python train.py --n_mels=80 --output_stride=2 --norm="rmsnorm" --mlp_ratio=4 --width=384 --init="orthogonal" --residual_init="scaled_by_depth" --eps=1e-08 --adamw_weight_decay_other_params=0.01
Rows from block 3 of a small audio frame classifier, named by matrix and row number. Rows with one number belong to one neuron. Each number is 500 + 50 x the weight over its row's rms, rounded and kept within 0 to 999. All counts start at 0. Numbers have three digits each.
Before each neuron's rows are labels from the 100 clips, of 14976, where the neuron reaches its highest value: "loudest band" is the band of the loudest frequency at the time of the peak. Only what is clearly more common there than usual is listed. The data: synthesized solo parts of chorales (CocoChorales). In brackets: how many of the 100, against the usual share in percent.
# fc1: MLP up (model.blocks.3.mlp.fc1.weight, 1536x384), inputs 256-383
# fc2: MLP down (model.blocks.3.mlp.fc2.weight, 384x1536, transposed), outputs 256-383

loudest band: 250 to 500 Hz (75 vs 40.6)
fc1.281:482538520495473563497543474468506507511538569422424523552526537435480433514484554451519527510507458491551609480531511448506590475443523437457519593465546493527476590510447443496487507468481484528518628464423588496498470479529500437554466551512582455470545548456547483530440529566477501437520480460504489562471455495511594509502379577535495341594490428553584499536506437434539446581429
fc2.281:585466447546534450496355475542455405435496541415466499481456486549530495558446489492517446451473438533454478413473495532501467458498446542501578409488461545528547569488560509529455512479493545471512433502504517487507494548503462466521536508462548429514551425451538419474478461482536522495445505485525569474377455479470560393444340513501451481485435427521562542484527443455538488587492

loudest band: 250 to 500 Hz (78 vs 40.6)
fc1.545:532389508513486450499488531415584563536477515522471537450435524429445536519487496486593478436431512449518567415497490488518442511420460590404541528453543487501523513521399607440509520487429485511522501570526521531500468569565449484501441484466481473553531562523438538593479435487469441542477440465466503510530456522490590504431509506507497436496485391474504467476602568501545470413470
fc2.545:479635461548502495583452499539493480480481531492483534454553530612596495562564481554521496505464477411588567501616420517509530477544593566508498484532471438552431504527584459612529431369550500494546543488553535517565494503435515472609504544486487471481502548440480521431557495502491604605526444501402477508480520498431540546457505546566507559577451461477401532533529581414498501545413

loudest band: 250 to 500 Hz (82 vs 40.6)
fc1.615:445462575534508531477509497547556551486556506507470555486537524542466415493505491517555437500544445514524458505584552585588493434539447560508558447484590643517558466530559491519566504495509578469508413486615472463480542534522523527550459478533500470539474431484485471481463439494496511488495453520530445569544561618475452482491477447454579522460533447469502517485489522460464573430500
fc2.615:519506493555452481427545538459469396536510493435440476526584498492518417484507367448496535474491479516511536518458594570473552531533584544509439498481514447440531483469481468535486509520438418437553534415545509533494596461474569481523530511503491501631530519480514439487549480493597646462500459500478486472565453467385536474444458487529420462551484455608450464482511476578469489389536

loudest band: 250 to 500 Hz (81 vs 40.6)
fc1.340:353472498487442537456501550530591448533530527527491538519435519457494510408573447628475515598463504567503527514520483437446431432496467491450458634483518544326449551459519506489475494501524493546481526498464545451494564534486522519407502532538480523494526576487510518480560507454460488471426493487486480558520388540459479591528483533456441545495526459451478603478490421474398468498446
fc2.340:527396532429458561495609449536508471633490501545415453510480495504547566584440444516487580457445435479523474496413503457499469400487531517484551521500541478498465480499455498570558508498533538475557464530540519466490538532496518549458558534371599590510435447457513444492528536426492395464441489539462536438562421525499541542517484494474531452442522580426466484462471410514369590455490

loudest band: 250 to 500 Hz (78 vs 40.6)
fc1.492:415403511469538566497558529458521530470551529481473457549493500524434479458538467544502572557448495509505519621436526505487545546549513429505455397545474423532569496501442493481484559476475501446503445696455411554516436496495455518492531465488492510525517450501616502482514460555484444536477476523443424594491566432509547403524438562458391592530575548564470506459445490657438536472515
fc2.492:551482545496398538509650437538462518445528555482548507472423507480477502423503512506571599535528511589499462485476471484566481487502428463583596513492504479581512530448537512434476572441540456424479531482513560488591437475520521555461482497571512551521577456490428508566465478479473369527529552540510595514504468478491519548447496446401600532509456527524547526472504551512550544484509

loudest band: 500 to 1000 Hz (60 vs 26.6)
fc1.320:509465484490529479556475543587458460442394478484485493460509440456533507493495526571535531506439499562408465474478537511571527486499491477534549514504556487465440476421453525538504452553530460542487491505408475513482493564501495537451490467482521515426443530497438436443556555496477516438428528456577473469480452481482363616496541460414560648469586458493495467546496441476507431503565
fc2.320:569434393559497517460465522478482520621583532491514503458481564472471441528552585594442467527420637491537407536458574563432559495502502527601440522556525432460533474500455446526608411471432429577499538533541539524477507557508481523509580444476558513559526531471492512505490470394521422446538501532487421491574426483549581571480516606455480467524485450538468481446573448519403478447494

loudest band: 1000 to 2000 Hz (30 vs 13)
fc1.78:488524491509571448491473497540468556501529410501517563482526478470441507456383526540584553483457484533431422489505377537544503520482513476475473511463475548546458431436483413492536539473550484547512503466451494511581490467536432512416409522500536584465521408537524452443573490469512503421444558494429515455473406485513516637490365459471545542477590442487608523435539512494554519525538
fc2.78:587464497506380479458420528495514515552483540498508481511615537448581530465473521591527484446497492646489400506532621532483570508428533481480436453516477535470484494488479518622540436468561422549544469482508488647528454528589552495503475480429527498521495495441503433555547479434534484539424508551527506534538465506459484505466397572479419441632553498548539585533492477423438474407516

loudest band: 250 to 500 Hz (88 vs 40.6)
fc1.207:453502401446561628446475480518537500551437546494551455501469598544530461498524450455516532440508495533562509410505551410511410473488506542507543577617531430524505437489495463523565591491574494468516453467520503515589505432502489559488537519485471484533482505431500540456538566564486618507467500496473483458529472546563448439450508499484482534504493597538487539545520416503582518495507
fc2.207:446531500499431520513369531505446412496426485412480528543521507462574436591423404484562497450437524430436447521432553412517485395530502503421408551478518499470502359479568535530514563455482507483465550450532473484491431490499467563548547632613545551644485539542602443489493420524559455434495499492411474612515441481613430466463345529538558441386576510501516581498441471463458611508479

loudest band: 250 to 500 Hz (70 vs 40.6)
fc1.351:529384533489508453494475513478518503576550411431457565546418588560462525504436537479547530423379539494536446502454505494527541520429528512461432473564457505424504417475538469457462489471500486557522497435561431465464527487553584501514507418414523473498468471551434533542433548488551501578468502502538589527418556456577513519443454471453417465632562542511447396549542427609473516441529
fc2.351:458475497478472394615471499528510516528552516547479455544528400566450489434383454521511557576494443469509456545546478453566491508474556420533514568552467463475448545525568500645428523457475514526554481485504533438515443529500402604461521535612642519528580425524413529454428438440442556489532519462524551492448466477425506531418492450383508579556527482541575468450515577518495447512492

loudest band: 500 to 1000 Hz (55 vs 26.6)
fc1.699:443525482453499409536464520415484499484465489417632569471474582458494527459545554449627583584575486560504529500450535559464523394505487481407414421540547537427510421552486556465446487475539489400570411543564525487557485560549479506489448529499556550482482458495410442445506552458499493435474562489534529417523482571507538500555464543558459474418492580512493484499420504596590474477439
fc2.699:473438559529497440608564515513569644535482489444439565518531443502430422465475559446523535514621433462471504476406450514465521465576472471500534427492531550511524464482440570590496441534447500475528568566526464524493484500536421422490501553517609571505488508467508516483518579401499458529517515438424552512480432550488463528530456441466524524552535543510482498525445610507526549470470

loudest band: 500 to 1000 Hz (62 vs 26.6); 1000 to 2000 Hz (34 vs 13)
fc1.303:490563538469473486478432497451454414525502482567447559522447588515539422481507472549525392485435544436334475484462510457487610456401565509550502541572524505525517539535508398486477583484433532508476503462481584528422546504492529473482514517529458526540498502560532449509488585457525448462480468464450577371475397495463481467568564527532563525580446439442482347534437404478470473533493
fc2.303:461495542486568525472509505585545460525478437482585650444435375569527527526607496542497534553431501513458503621533432540449490446556492511479497451594517480602461576585574535485517458520458538500483557655484500527522439565455500502484520482512409404527534548446495522461495445414464495491471483579471390472521421413492545568490534552404507585536460611591534446502508540519440533507547

loudest band: 250 to 500 Hz (95 vs 40.6)
fc1.490:511479530554500575502529541541482462446458480482469459450468454473531422562521391534469491427473550488509562537470474508474476557478506445516442577599489584482518543493509483562580427568474449540449461483550466540531434455501507485403497448457495497524436521466463617460546473429468464507497529456586499509456462534531523528558380405505513451529561476494477498427532557501476566467430
fc2.490:564450518492417464430426498467577509575544627611531519452580536476493477440472456554531529388410493605490436513572477500469530549549527569555529461567520546539477473446507512462494469522441476466537538479526475575387521525482587505482522459492484454446545524535367539554510503440440566496487518534458494470484547484518466466374530545541542529547489402616507526633518463537576510495538

loudest band: 1000 to 2000 Hz (34 vs 13)
fc1.118:456532462514545529562474524533572470507530528487524528471499455286539483452562450487615530493542549471414496535527467460539517418471490459484449472462487437516597504489406491484518492450491677503551545534583489497458427458485529458521456463500510487507557510441463502506458424469553487508528516481456608510542476553484468571407466498504474569438486428503497419555460508471675449447519
fc2.118:621449466523420463527525492563481491456569498481477535464529469531542571542451494522481518482487469391507513528576499537392535537480523474618482451515478438528533537499490450568492569472520405552494442489441507473521522509513540546518489513421533509443558466444518445474527511490512556601549521465516525427574463460474571348565410518458460520557512559459476476580511508415478510498458

loudest band: 500 to 1000 Hz (55 vs 26.6)
fc1.59:541436445506483596485477525439462456490608491474563476549550463541552537503536575532482465440530491506452521486488471492505533401538408478497495557540566502416494517492574573446457462581481555525513501531453489572496556538462485508474489485583505545443507615489446542503538514545501513504514581498547621409568449521561427595534427492499538539396497537527524535550570435561486590563485
fc2.59:518513555539548471490394501537534485462439555405477543495469442550378496415541443504458410387486451392527481536485543526544506511526528438430513441468491463522488489494535563544499501442485451462581450478530508604432556480486528442598531533470496548449525506407534446475459484423573463530526493451502482522464468405456559467450407379536477540553469446531566481509533456516511515513461

loudest band: 250 to 500 Hz (78 vs 40.6)
fc1.432:515391528507534485481501445575519538536430461578507520526437472507428493492528549507372459506377552482572459526542457435419467408501534551509432487472549521524374424569478545468554578416519399491509544510391509463475507617568520516468523450590505540431494494584522527539494515534555569586399525478421548569515465427438433520447505515481514579508516578509541436514582556515471472510475
fc2.432:491459505524523451456450562433510615561521519479524506466424538504523455381525487530565463480416601472523418530501439434482517610555450539472457462450529505510544454534518508488431501518527506471486617541482530515493504638615445491558544545438527544434533545505495511553532483510516419461493548547489445475425442525524512492492368338498577524506543538489472516572492541447478484376562

loudest band: 250 to 500 Hz (80 vs 40.6)
fc1.603:562518401511550466482552513496501477471508558417602488473467470564500572510510421535498470466475429483487491533497544531499562491464542466468558474513546470451536531432460431498541387473409524452469416486447521441509437499475485574463506517545607518423592423483498511477469410471457524469450547539611524559512457508574570478568559465501601498550536494486479519493481369533553441421537
fc2.603:639518414444508573566502544476501582510484537476537527461471574495545559500479538449505519537543487448516461471505451435479491506585498449500510520444474487505486532493501445419475491486515423489479578515451550423542433456499447466463460488467495471458530563476496560477564491382487557538472409429474496481388504515460388484467461519508407482533567491487451647512481509576495461480465

loudest band: 1000 to 2000 Hz (38 vs 13)
fc1.377:539463512502447561533500485447474553462546458506467505449500440504484501556492538446542506409387539469535513549513475436445567592502369589516543537439490414558562599599524511468488523622469535539512541528601474418564423485537444408514598529571576483579544499519481519414523425486428538469520527485362505452407527546562542570528457547382452434518584496451561533485518396503456568394441
fc2.377:437483448534526520528428488531490459458492515421541434517475501487528530566451527560598400421447355481519467489561577520558549500537560530453415449551505386465506464535570521521424501504517484546547499504509464505527453559503471441596440501531552515613447577507540505448542517413474506459571464480467440487504474584565651432466448545506423493500461450480520499476523550458548525558582

loudest band: 500 to 1000 Hz (71 vs 26.6)
fc1.681:485528446508458522489566504573457535465486514436490520524563423511532404577570464543557492504533471328567454522547497543494509464522484412536583513441490417595497575493556436524574445516548435510489488523552441511436482567487435582525510478510535577462578451502470523573549551539498468524513573493569511542459465517507514532460434547515520414446490637454492586549583532552472517463548
fc2.681:461502587457478495522522471527521524499483503492513424440449387531464493539450449620526520419480508464540570494417489463566429548534413459487455415586503499518411646575496408599466512501522492365528499518392481476419441493477411476461447589473405504535524462430471512507413571457408443482494437537448472484453496474426500429558508460540383586420458459557437478473478457504544556465465

loudest band: 1000 to 2000 Hz (35 vs 13)
fc1.458:388464469479538495503489439499515502567543531492495462434530549495550533624495544567509416498492440521500520512449364453459494504540503509525476524517446500484478518420509542505425473472527539586601464473600515580410531517527568485592502518530540470493520588502445493572488511426495514528412504485515452398551610466544488455548502450587460522478552531459495543467481494443411500599465
fc2.458:448443511446363487540503535536517506469551562489477497467465519528469520496520551601457400541438462548482510503524505485511536426526435474545521417533485561520480523522563471448448494430442424519392432510453493506460398516427420343403470486460483409606514500453533433529382623387509513450443465570473477520488486498578486517480496397526551517431437470480532471471473520452457552444550

loudest band: 250 to 500 Hz (75 vs 40.6)
fc1.356:485536434505533492505554429440464510480525471456475633581548565556554438428485462574388535478481390498534617544501472521466498528545492477616444558480533458481448575558460522521541505479482386609574586546481546546463495458476538484396448535494545543456522518501564468379591478500552559432462414529495544532600581468488438503489499524577560509666351463460552557540374465446468511543584
fc2.356:467442559485504558569548533603515520501545522403456485521531533552575430491491504531525440501513459509519515493453506492564476517661485582463478444506583530542448504516513457525487560478507438567539413558530447487468485537557431432512467567547567593413580470444478458456460505459561529450445543498436397544472474562539550523529509414543479530499508511542488515389516487567428516467367

loudest band: 250 to 500 Hz (90 vs 40.6)
fc1.179:475472575489562390511501527510490478539489475508486563474521456498447532383413550528558448402542552563435442510446567525472491420531418530571482419535406440536521537446580540545444498487437450515471547531510467536487443531477448571521506545538442454474548459452497554577531483543462474520488490533499483531409479480613473599557444491521496479522527446456511604505605621550459365488536
fc2.179:601529479511495505525440485412525424429499530411473443484536483483507475451502536516530508473538561656506432507477616560578453533448481555468434471475508518525529446483532541394620496572498585571470605460448454545465425508409506541565607534436426446514562486550552496563566471546499522505522472518509501439504459587540508475459408577451475489507468476430445522437522422463561560432453

loudest band: 250 to 500 Hz (82 vs 40.6)
fc1.245:548535572505493502516402479400418490417458545518513508505527500505546481408449543563516483504481441529548494527591459532512534525528425423515476544478465488614476570550440415524572564577554432580507470519422467426488533505536513455470567536510488576529496468477412405381537391514521551363455500426552614505584524507455551594508513514467537535527525564427549497450438519449425511519495
fc2.245:483492499522430589449403500478460455574497469538522466491574449483514524493525534452509396557449478460461479545491516525436531449499531423539540489449503595488473531535480576524525504571507398499408451545483522450507536505419515452507477493484554553531589455436482485463416508460543498489458523555546500443469411407504463554522484547520461538619513449492482506459553457455464599416535

loudest band: 250 to 500 Hz (82 vs 40.6)
fc1.478:462584543444509536516414526409526462523584584532449593500590497510458516572533472509582578511505505483591514520447583541522477551470537527538479511450550500390534434431497477479421490467534409443516492440447496507454527510452444464542492475494523561428510517569526371475551555502511487454504447527536587584480491461536467530535504585445435571540467439528464520494523511520475481502444
fc2.478:540565519537477596497467552518485492550527398536386430513512538483553470518463544535507395432415599466559472499546519523474517469550507466473584511483496442493373515585449494526539503444474487591471396527507507557555438575539493477538459485527571587542581463467486601490523508470474385507547545403452506618581465534611554551607510548531448484591446502628448510538533431527540452480501

loudest band: 1000 to 2000 Hz (52 vs 13)
fc1.342:483496493495494582454567467459453440515455543516454437601436528463495520447522448497466483509462447506541434524446441499557532433541590472454519537477519496537528545557589629515426505607611478546505553361424455464512490584593465542541513421566486432425532525493426509482461500458450474563406429486530475519497590454537561462568598509563483622507581571443448462428549510383460506525534
fc2.342:568478588414579551475378440421579384509491434576446549501464420470410371569462436487552477506483474455558505524475586514508538464513519459616542453572443554540483610516675484611442547515466555511507507521505592482441467517493539563526547529523534443542439539490546506559481504560528475496589539523542463586541435517571465551515479405479536522560536456521503402449496532587499419481463

loudest band: 250 to 500 Hz (67 vs 40.6)
fc1.753:452438496492613578518491458448459512527569410455464453530491546459424472524533537503412561507514489490498558514488433462480397611418591591534521603487453601570440611532537429497489510502483517475493501492574421471478547532548465498533594462529440591535475560523480529462473613498511558517521484443469451455456536530412477523547435561545526461573412426476578572496485621477437419482516
fc2.753:509423571494425520532633488531554498562514526571571515446346415558579532418593523501467457574467512443536520436535481434406515511506522524503493466497495500468462558532449447470507633542506407440526510574459507500450459597494538568557576496450539472456450455534513515426524474409428436511453482455568453533575519443488429514517551438428483475483464583495526523520456362542535502535509

loudest band: 1000 to 2000 Hz (32 vs 13)
fc1.737:432436486460520477518463467520552484553477368488558516452501467378493459401469533507480480587413503471492526565445472359491467563485543464484449441578444497442461506541455427592490489504459522507556611528524510480556512593510456475555555518532448435467511478491443573436508552486530403554466507489514510479540592499510520471521437554465559500567398457525515504468492483466593472523512
fc2.737:500486422455478440491492501472489538500540507539461475483450484468561510482509529578500413517503505408555409512575482583427440533497450402512472475544469457514486482521491484537486524558564558472441448473570405566617607492491519530488583514516464453433488496482472471506476543365492555394460486482478511459438483524590508486393475577544454571495604540551661371491560608434518475522539

loudest band: 250 to 500 Hz (81 vs 40.6)
fc1.722:440440526385443431497537536462500505512474641502555525517588542538559488522498557478600580406479529429508471492440557575507533500470505464536462497518490467546496496594482532445471491434522535529448492487383536541414509495398458425538506494519445473435432499459531592435563504413477502498462491415442601553508487482443479576487484446486656500466513532530495477550497477375337516450522
fc2.722:567389460534524532488561513538498515513528559563491490482422432498498475648494520555498536470485524421510515538559454535464486402436492588519557452538518536493577443450522582558510476598481519513493561457438523411556512421543473449493568505570444470455546510509470513507486462476581480543563485440535582412498539434549485506492524618424345562439548510543472531515481406537585513513495

loudest band: 1000 to 2000 Hz (52 vs 13)
fc1.371:537519487520548374552540555478512549482550468494453462505466664570561525530508510532578472433555450448450472509480474499482448504478531553355547466457510563452498511460430452510504511516522440524503580450545474460454592528452539525460554511609524441567476398554520478566446433367471439476509442449506414498489431436485558513458415463465508490447516406503530549527428477489412471457590
fc2.371:486444448407511634529356537510423514545488409504506504541420484476508521502452527601465485532492529547567511459560497501495508499456535497590506495510535558532397504518553469499537488477439513538544473488476533390516493511488455471555499447509340403451608551541554484443539577512461626534504515548573544478481478481532390499538471474460561535437465501452635499479508444471396639457512

loudest band: 250 to 500 Hz (77 vs 40.6)
fc1.571:500457520515457497500512488531485425379549499542510485508508591534493483519499571566545461519554455556586516527496481544531534538479557525432395509527481560644518413611554488477496496485534458404453471518456463491550437477489454541538609458529473484500467497548475460530506518450456499446521584507514566478465536519411550554509485540458388586506517562532467486478549498511521422504440
fc2.571:492427544404458533491575519431550485601404475527538455561475489446507542513516446462537590449463500548426529561496468554482557483514550487506436451419505557488449529578515504502527469518474515447474527551437528354499383556518608597533423473571580511509596430556439512474504511511479574491547433491514472540416444388572446548550498385439558467565426512475462430453491538476500613537507

loudest band: 1000 to 2000 Hz (52 vs 13)
fc1.684:461446550461501606513490502475568533557413462443504559494428555518429492434415468473535451451623506580437561537542589478589517484540482545418447472399522482523599441478508498491548444487398578564469357479420496470487548551455537454579505556465588453438551477477487527546538453568543503478527498472435493574507482464495477471483494491460507382517526427502556464450537495483457455388503
fc2.684:539508500512467475509491446552498484555495452533438427453513399486425399492592503487461464436474537510607527544509397474543444522474499478529416552570532546528494409467587473554452454568518515468536568432536522522457479509547483443449493456490451514496493479510607480438557485493520536563457437497466498491399546599532460629519434456542433467460486553534534487577531546489531528480560

loudest band: 1000 to 2000 Hz (30 vs 13)
fc1.195:450510452469467565550492505465562508456423585463509442518432549512518531545545541497513495519576428505453562515432575458570478465434401608559439462476472515495465566522534571468497551453435557501451485409618521541462415526440447442538401522510443473529580467483412471429482494572418573444498500473504488570441443476483602504483400549458521429623579479489506449465497503498416570438464
fc2.195:486549447582538496578434520505521515411507475452513568514549585629506509419457599547450456503511468488587444528468532544552492455503507545485551509568420457466503471506461564474514514416486470578430374443542485523514462521508510448552564475529499474522517495506538472420490454509610459514581497446505447404475434528560496519513433521498542581477457398454471496551540539519567561392489

loudest band: 2000 to 4000 Hz (25 vs 1.7)
fc1.496:500437614497509560491470444475484620460559507508487522478542486527449475488562574557437535519510519515461508433429479522525547457548517525482501540496502466458471533533534435519543487539477522503488471559632575505552472446484533499464519403572465521492561524481515487523556558370519443464502549496506396512515526481530533581474439558560507400490502459470548454454528602560412481536409
fc2.496:588503602553435495571545533520463519555501354524552598538474501515552551541517524580501642459493479443550433462554471528481472481486493422483503463531456507446528500484494573459538546543525477514580563512541521472509560531577434491508469550534565476479605501531504575439433427490510516507469540454469528445491559431616596505552472573531457402513550481490474494514540438543448489611472

loudest band: 500 to 1000 Hz (61 vs 26.6)
fc1.651:441490427503488465502497539453578499589523391451512477414383546380502498397541597501552482601494447455483527461497483403501471539508522535553467558407482459482471531456473538535550485459575512525476522471526501471491523542545499548546481452551456455494479566500437477460426437487528502547459519521549422459568439559483505406506462483500543524510538443464603553522495508538625448493509
fc2.651:535597471483442467521556529507432431460513428514460454459499494457489493423553576541415507515516483427506506533443559467585562431491437460464438489474487440552472602502539506595521452497519503506417505440517499573554490390516535531514571499550466489506424472505460415468472464449489591484468516498418512485512486471376477492502495547511453497559457590464599533517516566422480520403414

loudest band: 1000 to 2000 Hz (41 vs 13)
fc1.465:523493510512532558500438526604516498479462545475587543453453411575519484434479530522544473514535448515465458489473468667528505526461533513546506499529500485560464420403502520480508493498562424493521492478414465484491538488515426543469565413500530502492515432494462484500535540450467495474417560506539445432461360485488432537508543536382515568547556399480558375531497449494499487554518
fc2.465:532451518509416546476483495534526409551614532484519468441485571539487472627555566500460458523485496475536404539471531485428471452503530511487436501627508432517517473551504538534526504503446420525490583541538575447491462531445501501439525428518506451600570518397512549450582461377479483415450503492488560557557469485568572488531541564504462537550512452477553467481531466468501497401549

loudest band: 250 to 500 Hz (69 vs 40.6)
fc1.258:517453516514486577505559450462559516480471480599431463485577450476454500502465569504554523371474525391519493489377548564482436446471512516487445487503517530520515463491495522475436516551500546431560488438582552471446382463531520582478552454471561488477529486512529481542542366538492509570537483453412419501544548573502467451489509473498437514439510492453571522484549538469528499519458
fc2.258:391461485658421482525572517437518407427490560425437507503462531397491409452473479521399535546517471471543553446479438548511486493516473541587536495515521464557403479558456615484512573486597496489455470478475463656593445504475546472456550488544467435480551521499457517429512509422539528462508515529502507469433439582429516544481532533422520566418486470432556512536519541501469573448530

loudest band: 250 to 500 Hz (85 vs 40.6)
fc1.477:440523406577536466495505509581534463524527470492442507489505568441500454452509597484618426571530503554443526520465497519460438421484522411522509499502548477595478435461541422479605552513577433439525523469432563474522455533532415480548526549527465451429606469524515494547506540458477589417568536481422515488526496453469464444527535489508518473492559561532567496468539426475558411572498
fc2.477:505492546455478553533600564435473547488551543498545562510599481465499454474564569469536377470471447515431526475451532472538515564494521571489429513518473492464503479448447507559491471497497443505505481530571542420447566456596496434550435445418513445466534491577523522483551449394431584489494419587549510551474538459624507487511503609475577429538559477418502526519527611462575539449507

loudest band: 2000 to 4000 Hz (26 vs 1.7)
fc1.708:440482525602478463505544458526498547511494537443489513499516491403464513428438531588495538515523566502516483485523509505605380555510490512585514359484423487553478501515493548466471528512523563577464598526579492502503600513501551464518560478552525579525535568485538477437534437493513556430452447540440534391510507500437422564467447470544519481360471465445430531425525529566478450520420
fc2.708:473484561448527395490446534428508502574525375496507518460503492438605445484510537477473489540489504490474544577453580373571571541491528424488453521535473518502497557536489579416487436504519515515403467497501627513558457446425435465495611409402566477433475549495549536467470618465517547436469493565468544424440539520427517565510549511495583538489506439586507462490396400556511550466478

loudest band: 250 to 500 Hz (89 vs 40.6)
fc1.514:496490559472534518487551449535519426517487474436537528453418604539496499411575549398444484507482496588583577579553507445466493570540535511500531535461494438514519556523516556541498551457417506468548501454563592496553445476460553420466453464595410487447472486579390515436528590531569618529517499535505487596484484495568493542489540557526481556478512533525422464502525440401525419522666
fc2.514:650486525470483552503480479482466529538472402548518496485510494446505441519512470529500511479428485462522431502413520380536530516413474549491488478414492431525509484483606492461503574603478595502512608473425460594438566509518488562482550592466501556558554573443423424577523427507584519480511440503408503551498501511536439532559412539459588493495471533521503470535400437569511536487546

loudest band: 250 to 500 Hz (69 vs 40.6)
fc1.89:553439611505535519520561486516453468408437461531581446547428496391464432482469553456503475539464530427444524620471499488539537526445424443508582452505538453417538658537529526554476538571437402531520562478583549519548591468467482540550579521508513473534454500476545417590513494518551432478485506514611535561497426522541531516467492483507574575507558440511519408520463470410413483489476
fc2.89:452470449547495440511533548405562524463511392551504512453501489402452534535561488613487531531501548572493494508556518543532488495484543438602516538490539503581544407494554532599501489496520404595417499521450564503515472500443509505540558548529469463512415518501476534540399542578508547491481375580653540352537541536407449510513478460512379562540488505492453525488576470459482627524498

loudest band: 500 to 1000 Hz (81 vs 26.6)
fc1.252:519571503501489499453571567488458457544446514476535439524500474469485446543452525553441535570433538500488473557584434452505642460509441520518464555389505449475638575550517559516510533502577488496492527468474445546441475459506545567466422479516524503468493464499479509388480528437509444490489491373415469460391568503524514454564542417465583580589510627568534475471498581517538491417535
fc2.252:486544567504441544522450415497518445504516393375549439482567505567450412456489510544500490440479493463450489498459594536499527493461518493467445503493466456483509457513488452586467544456460579451492360465591499525519522513544527497524605493436493476442587484408508383532473471561540468445593508496558529497531414424598534513448562442587483480543500496483524557555504467537481675521533

loudest band: 250 to 500 Hz (67 vs 40.6)
fc1.51:521503526483537566468528506473547493466513478556429529460481549495497518522492505482595453545574556495494537521507545512463399500405467590460533526524487600475537491510608491544583500476478496521517424509549471548487576558464435527521472498505547581508576411464427504517533469509498506479491458469550471531553552462484545513472546465479588593377645494569486489466501523426514490500487
fc2.51:461565480477485537484486432423495507532558545508459481445600446539464574467563427475530495507493489401444450406453516512435600475484488502467571479436561526479541496498506466516477489523526452460511480501480549527513591443587503511493570525465544471469536543536509417525535448484598535505521440564368580463484470483245438532387516444580476467669461500512495532570480478536542489406487

loudest band: 1000 to 2000 Hz (33 vs 13)
fc1.169:551479632556543515553588503488492521479422500515536591565455534478535481516513562549477546462487449514432510536449489371495511578546448487617413426489431532444547515562500433424557487547556580534465429479486450417521437580507558495557501533482673527407459480464541588471442488474534484461482556512411506455554462540568419411458611496462607396480566590453492433508567529589497446519425
fc2.169:552480470488578475479524495460416445589415515434497511439601484494481492464475525552481466592480459456516540470572498550519509560489501485416552537603508527478481501557496509571544410587457621498473497479519521559444553435458435514476563483502506490437536545452551558502573542463458483552547504535493485508464532513412521518571607510470495654499427489535521500494484649586496389452539

loudest band: 1000 to 2000 Hz (39 vs 13)
fc1.610:440463509437401397452593481369516497532506415467500465540441582420559559545478468541561515552460501466445482541532528457492547481453529433462392489459431556390624450383534528527508441518453548567438381537530514431654558517509536447511463489480623453431514450537473443441463510496469462389486531481480470554462406497555453490505482520376517538561536385480485485508546474436549514395541
fc2.610:527496503455455535478478464469397543519526450422518514468576458450404435439538440452545417459500555485511492515468464539465524521417576400652505544461426502517499495471587455540429458602500426436552524534566568491491566554507518541421522492492550470491563520561529482485509447440526582433501523483426505459476489501626464476604408591478423414524527473551529405490470559460508521475582

loudest band: 500 to 1000 Hz (64 vs 26.6)
fc1.46:472458460462414493495431493484488560526534486511498618493445580587686444425641531463563561504476572502513505427614491577404560541542501499462519487497508495445432572446527473560563440562495558553510507488542424510490474487515505559512511479550521492493508434525437446444503564561521502500512539448498475571439538503521511474488491543515489491493473506421489535461474372542522503450553
fc2.46:516524432446563542516428434536520478528478477595491432492561456390463452432527540569476558518417487404516460389525495494483532410475449371463441476562472529505460537467453539491564469551534444510512451419501552457482534414444524576423476505472559441536561571500467481473530566417455484544500534410394446507458444549481509578569474499542528517532553415579505398564500437530484447533490

loudest band: 1000 to 2000 Hz (33 vs 13)
fc1.226:543508518551490557492574519466547371521514436458544574538531499557538537505470485569550429460469542505405490609509532585603564572477495585411414538563544580536513536494471504506572492497510518425428492505543509474523502550472488466504487510518353527562512481537501404537490529451400480487368446581397445589511415476525454437545497491541470472474499517416510591485514633476471482468504
fc2.226:475529592468522439549538531501519496577501451529488601453444566463539476434471486575461598572445583486524514565514591444548497507557539476539517523500546539463522497499588528528502519525560561534537502442533507446561509552561518531491518494549533534511458524552493541478558495467463554524484576426576538498569510571566466530495534388442473567445504518531480530478493403570558553451551

loudest band: 2000 to 4000 Hz (32 vs 1.7)
fc1.242:534541478527504585422397453571484438542624489428497565473482506524449495545513467534545476526487571467529531519446466479500523635463471400450584429531399469515424538452566499514468500503530504518502534540624469461494568536574582479539500437570484497513529477510567538479478436445508624501467424445499481492502589430587469535563518571506503608460459525465475559440486601594474382480504
fc2.242:502459526533546497494476598516488435449507423385447523498449467518450425456507529503457358498542544435518530501520631458534502494504552436513492553508535609543493491549474528535524482389498509530503493542541492472517474548478411505451563461576486473516450602536506505439505547457513554456492509514432506481429584528627487572536522471410425514455470515549536468462546592582463461567521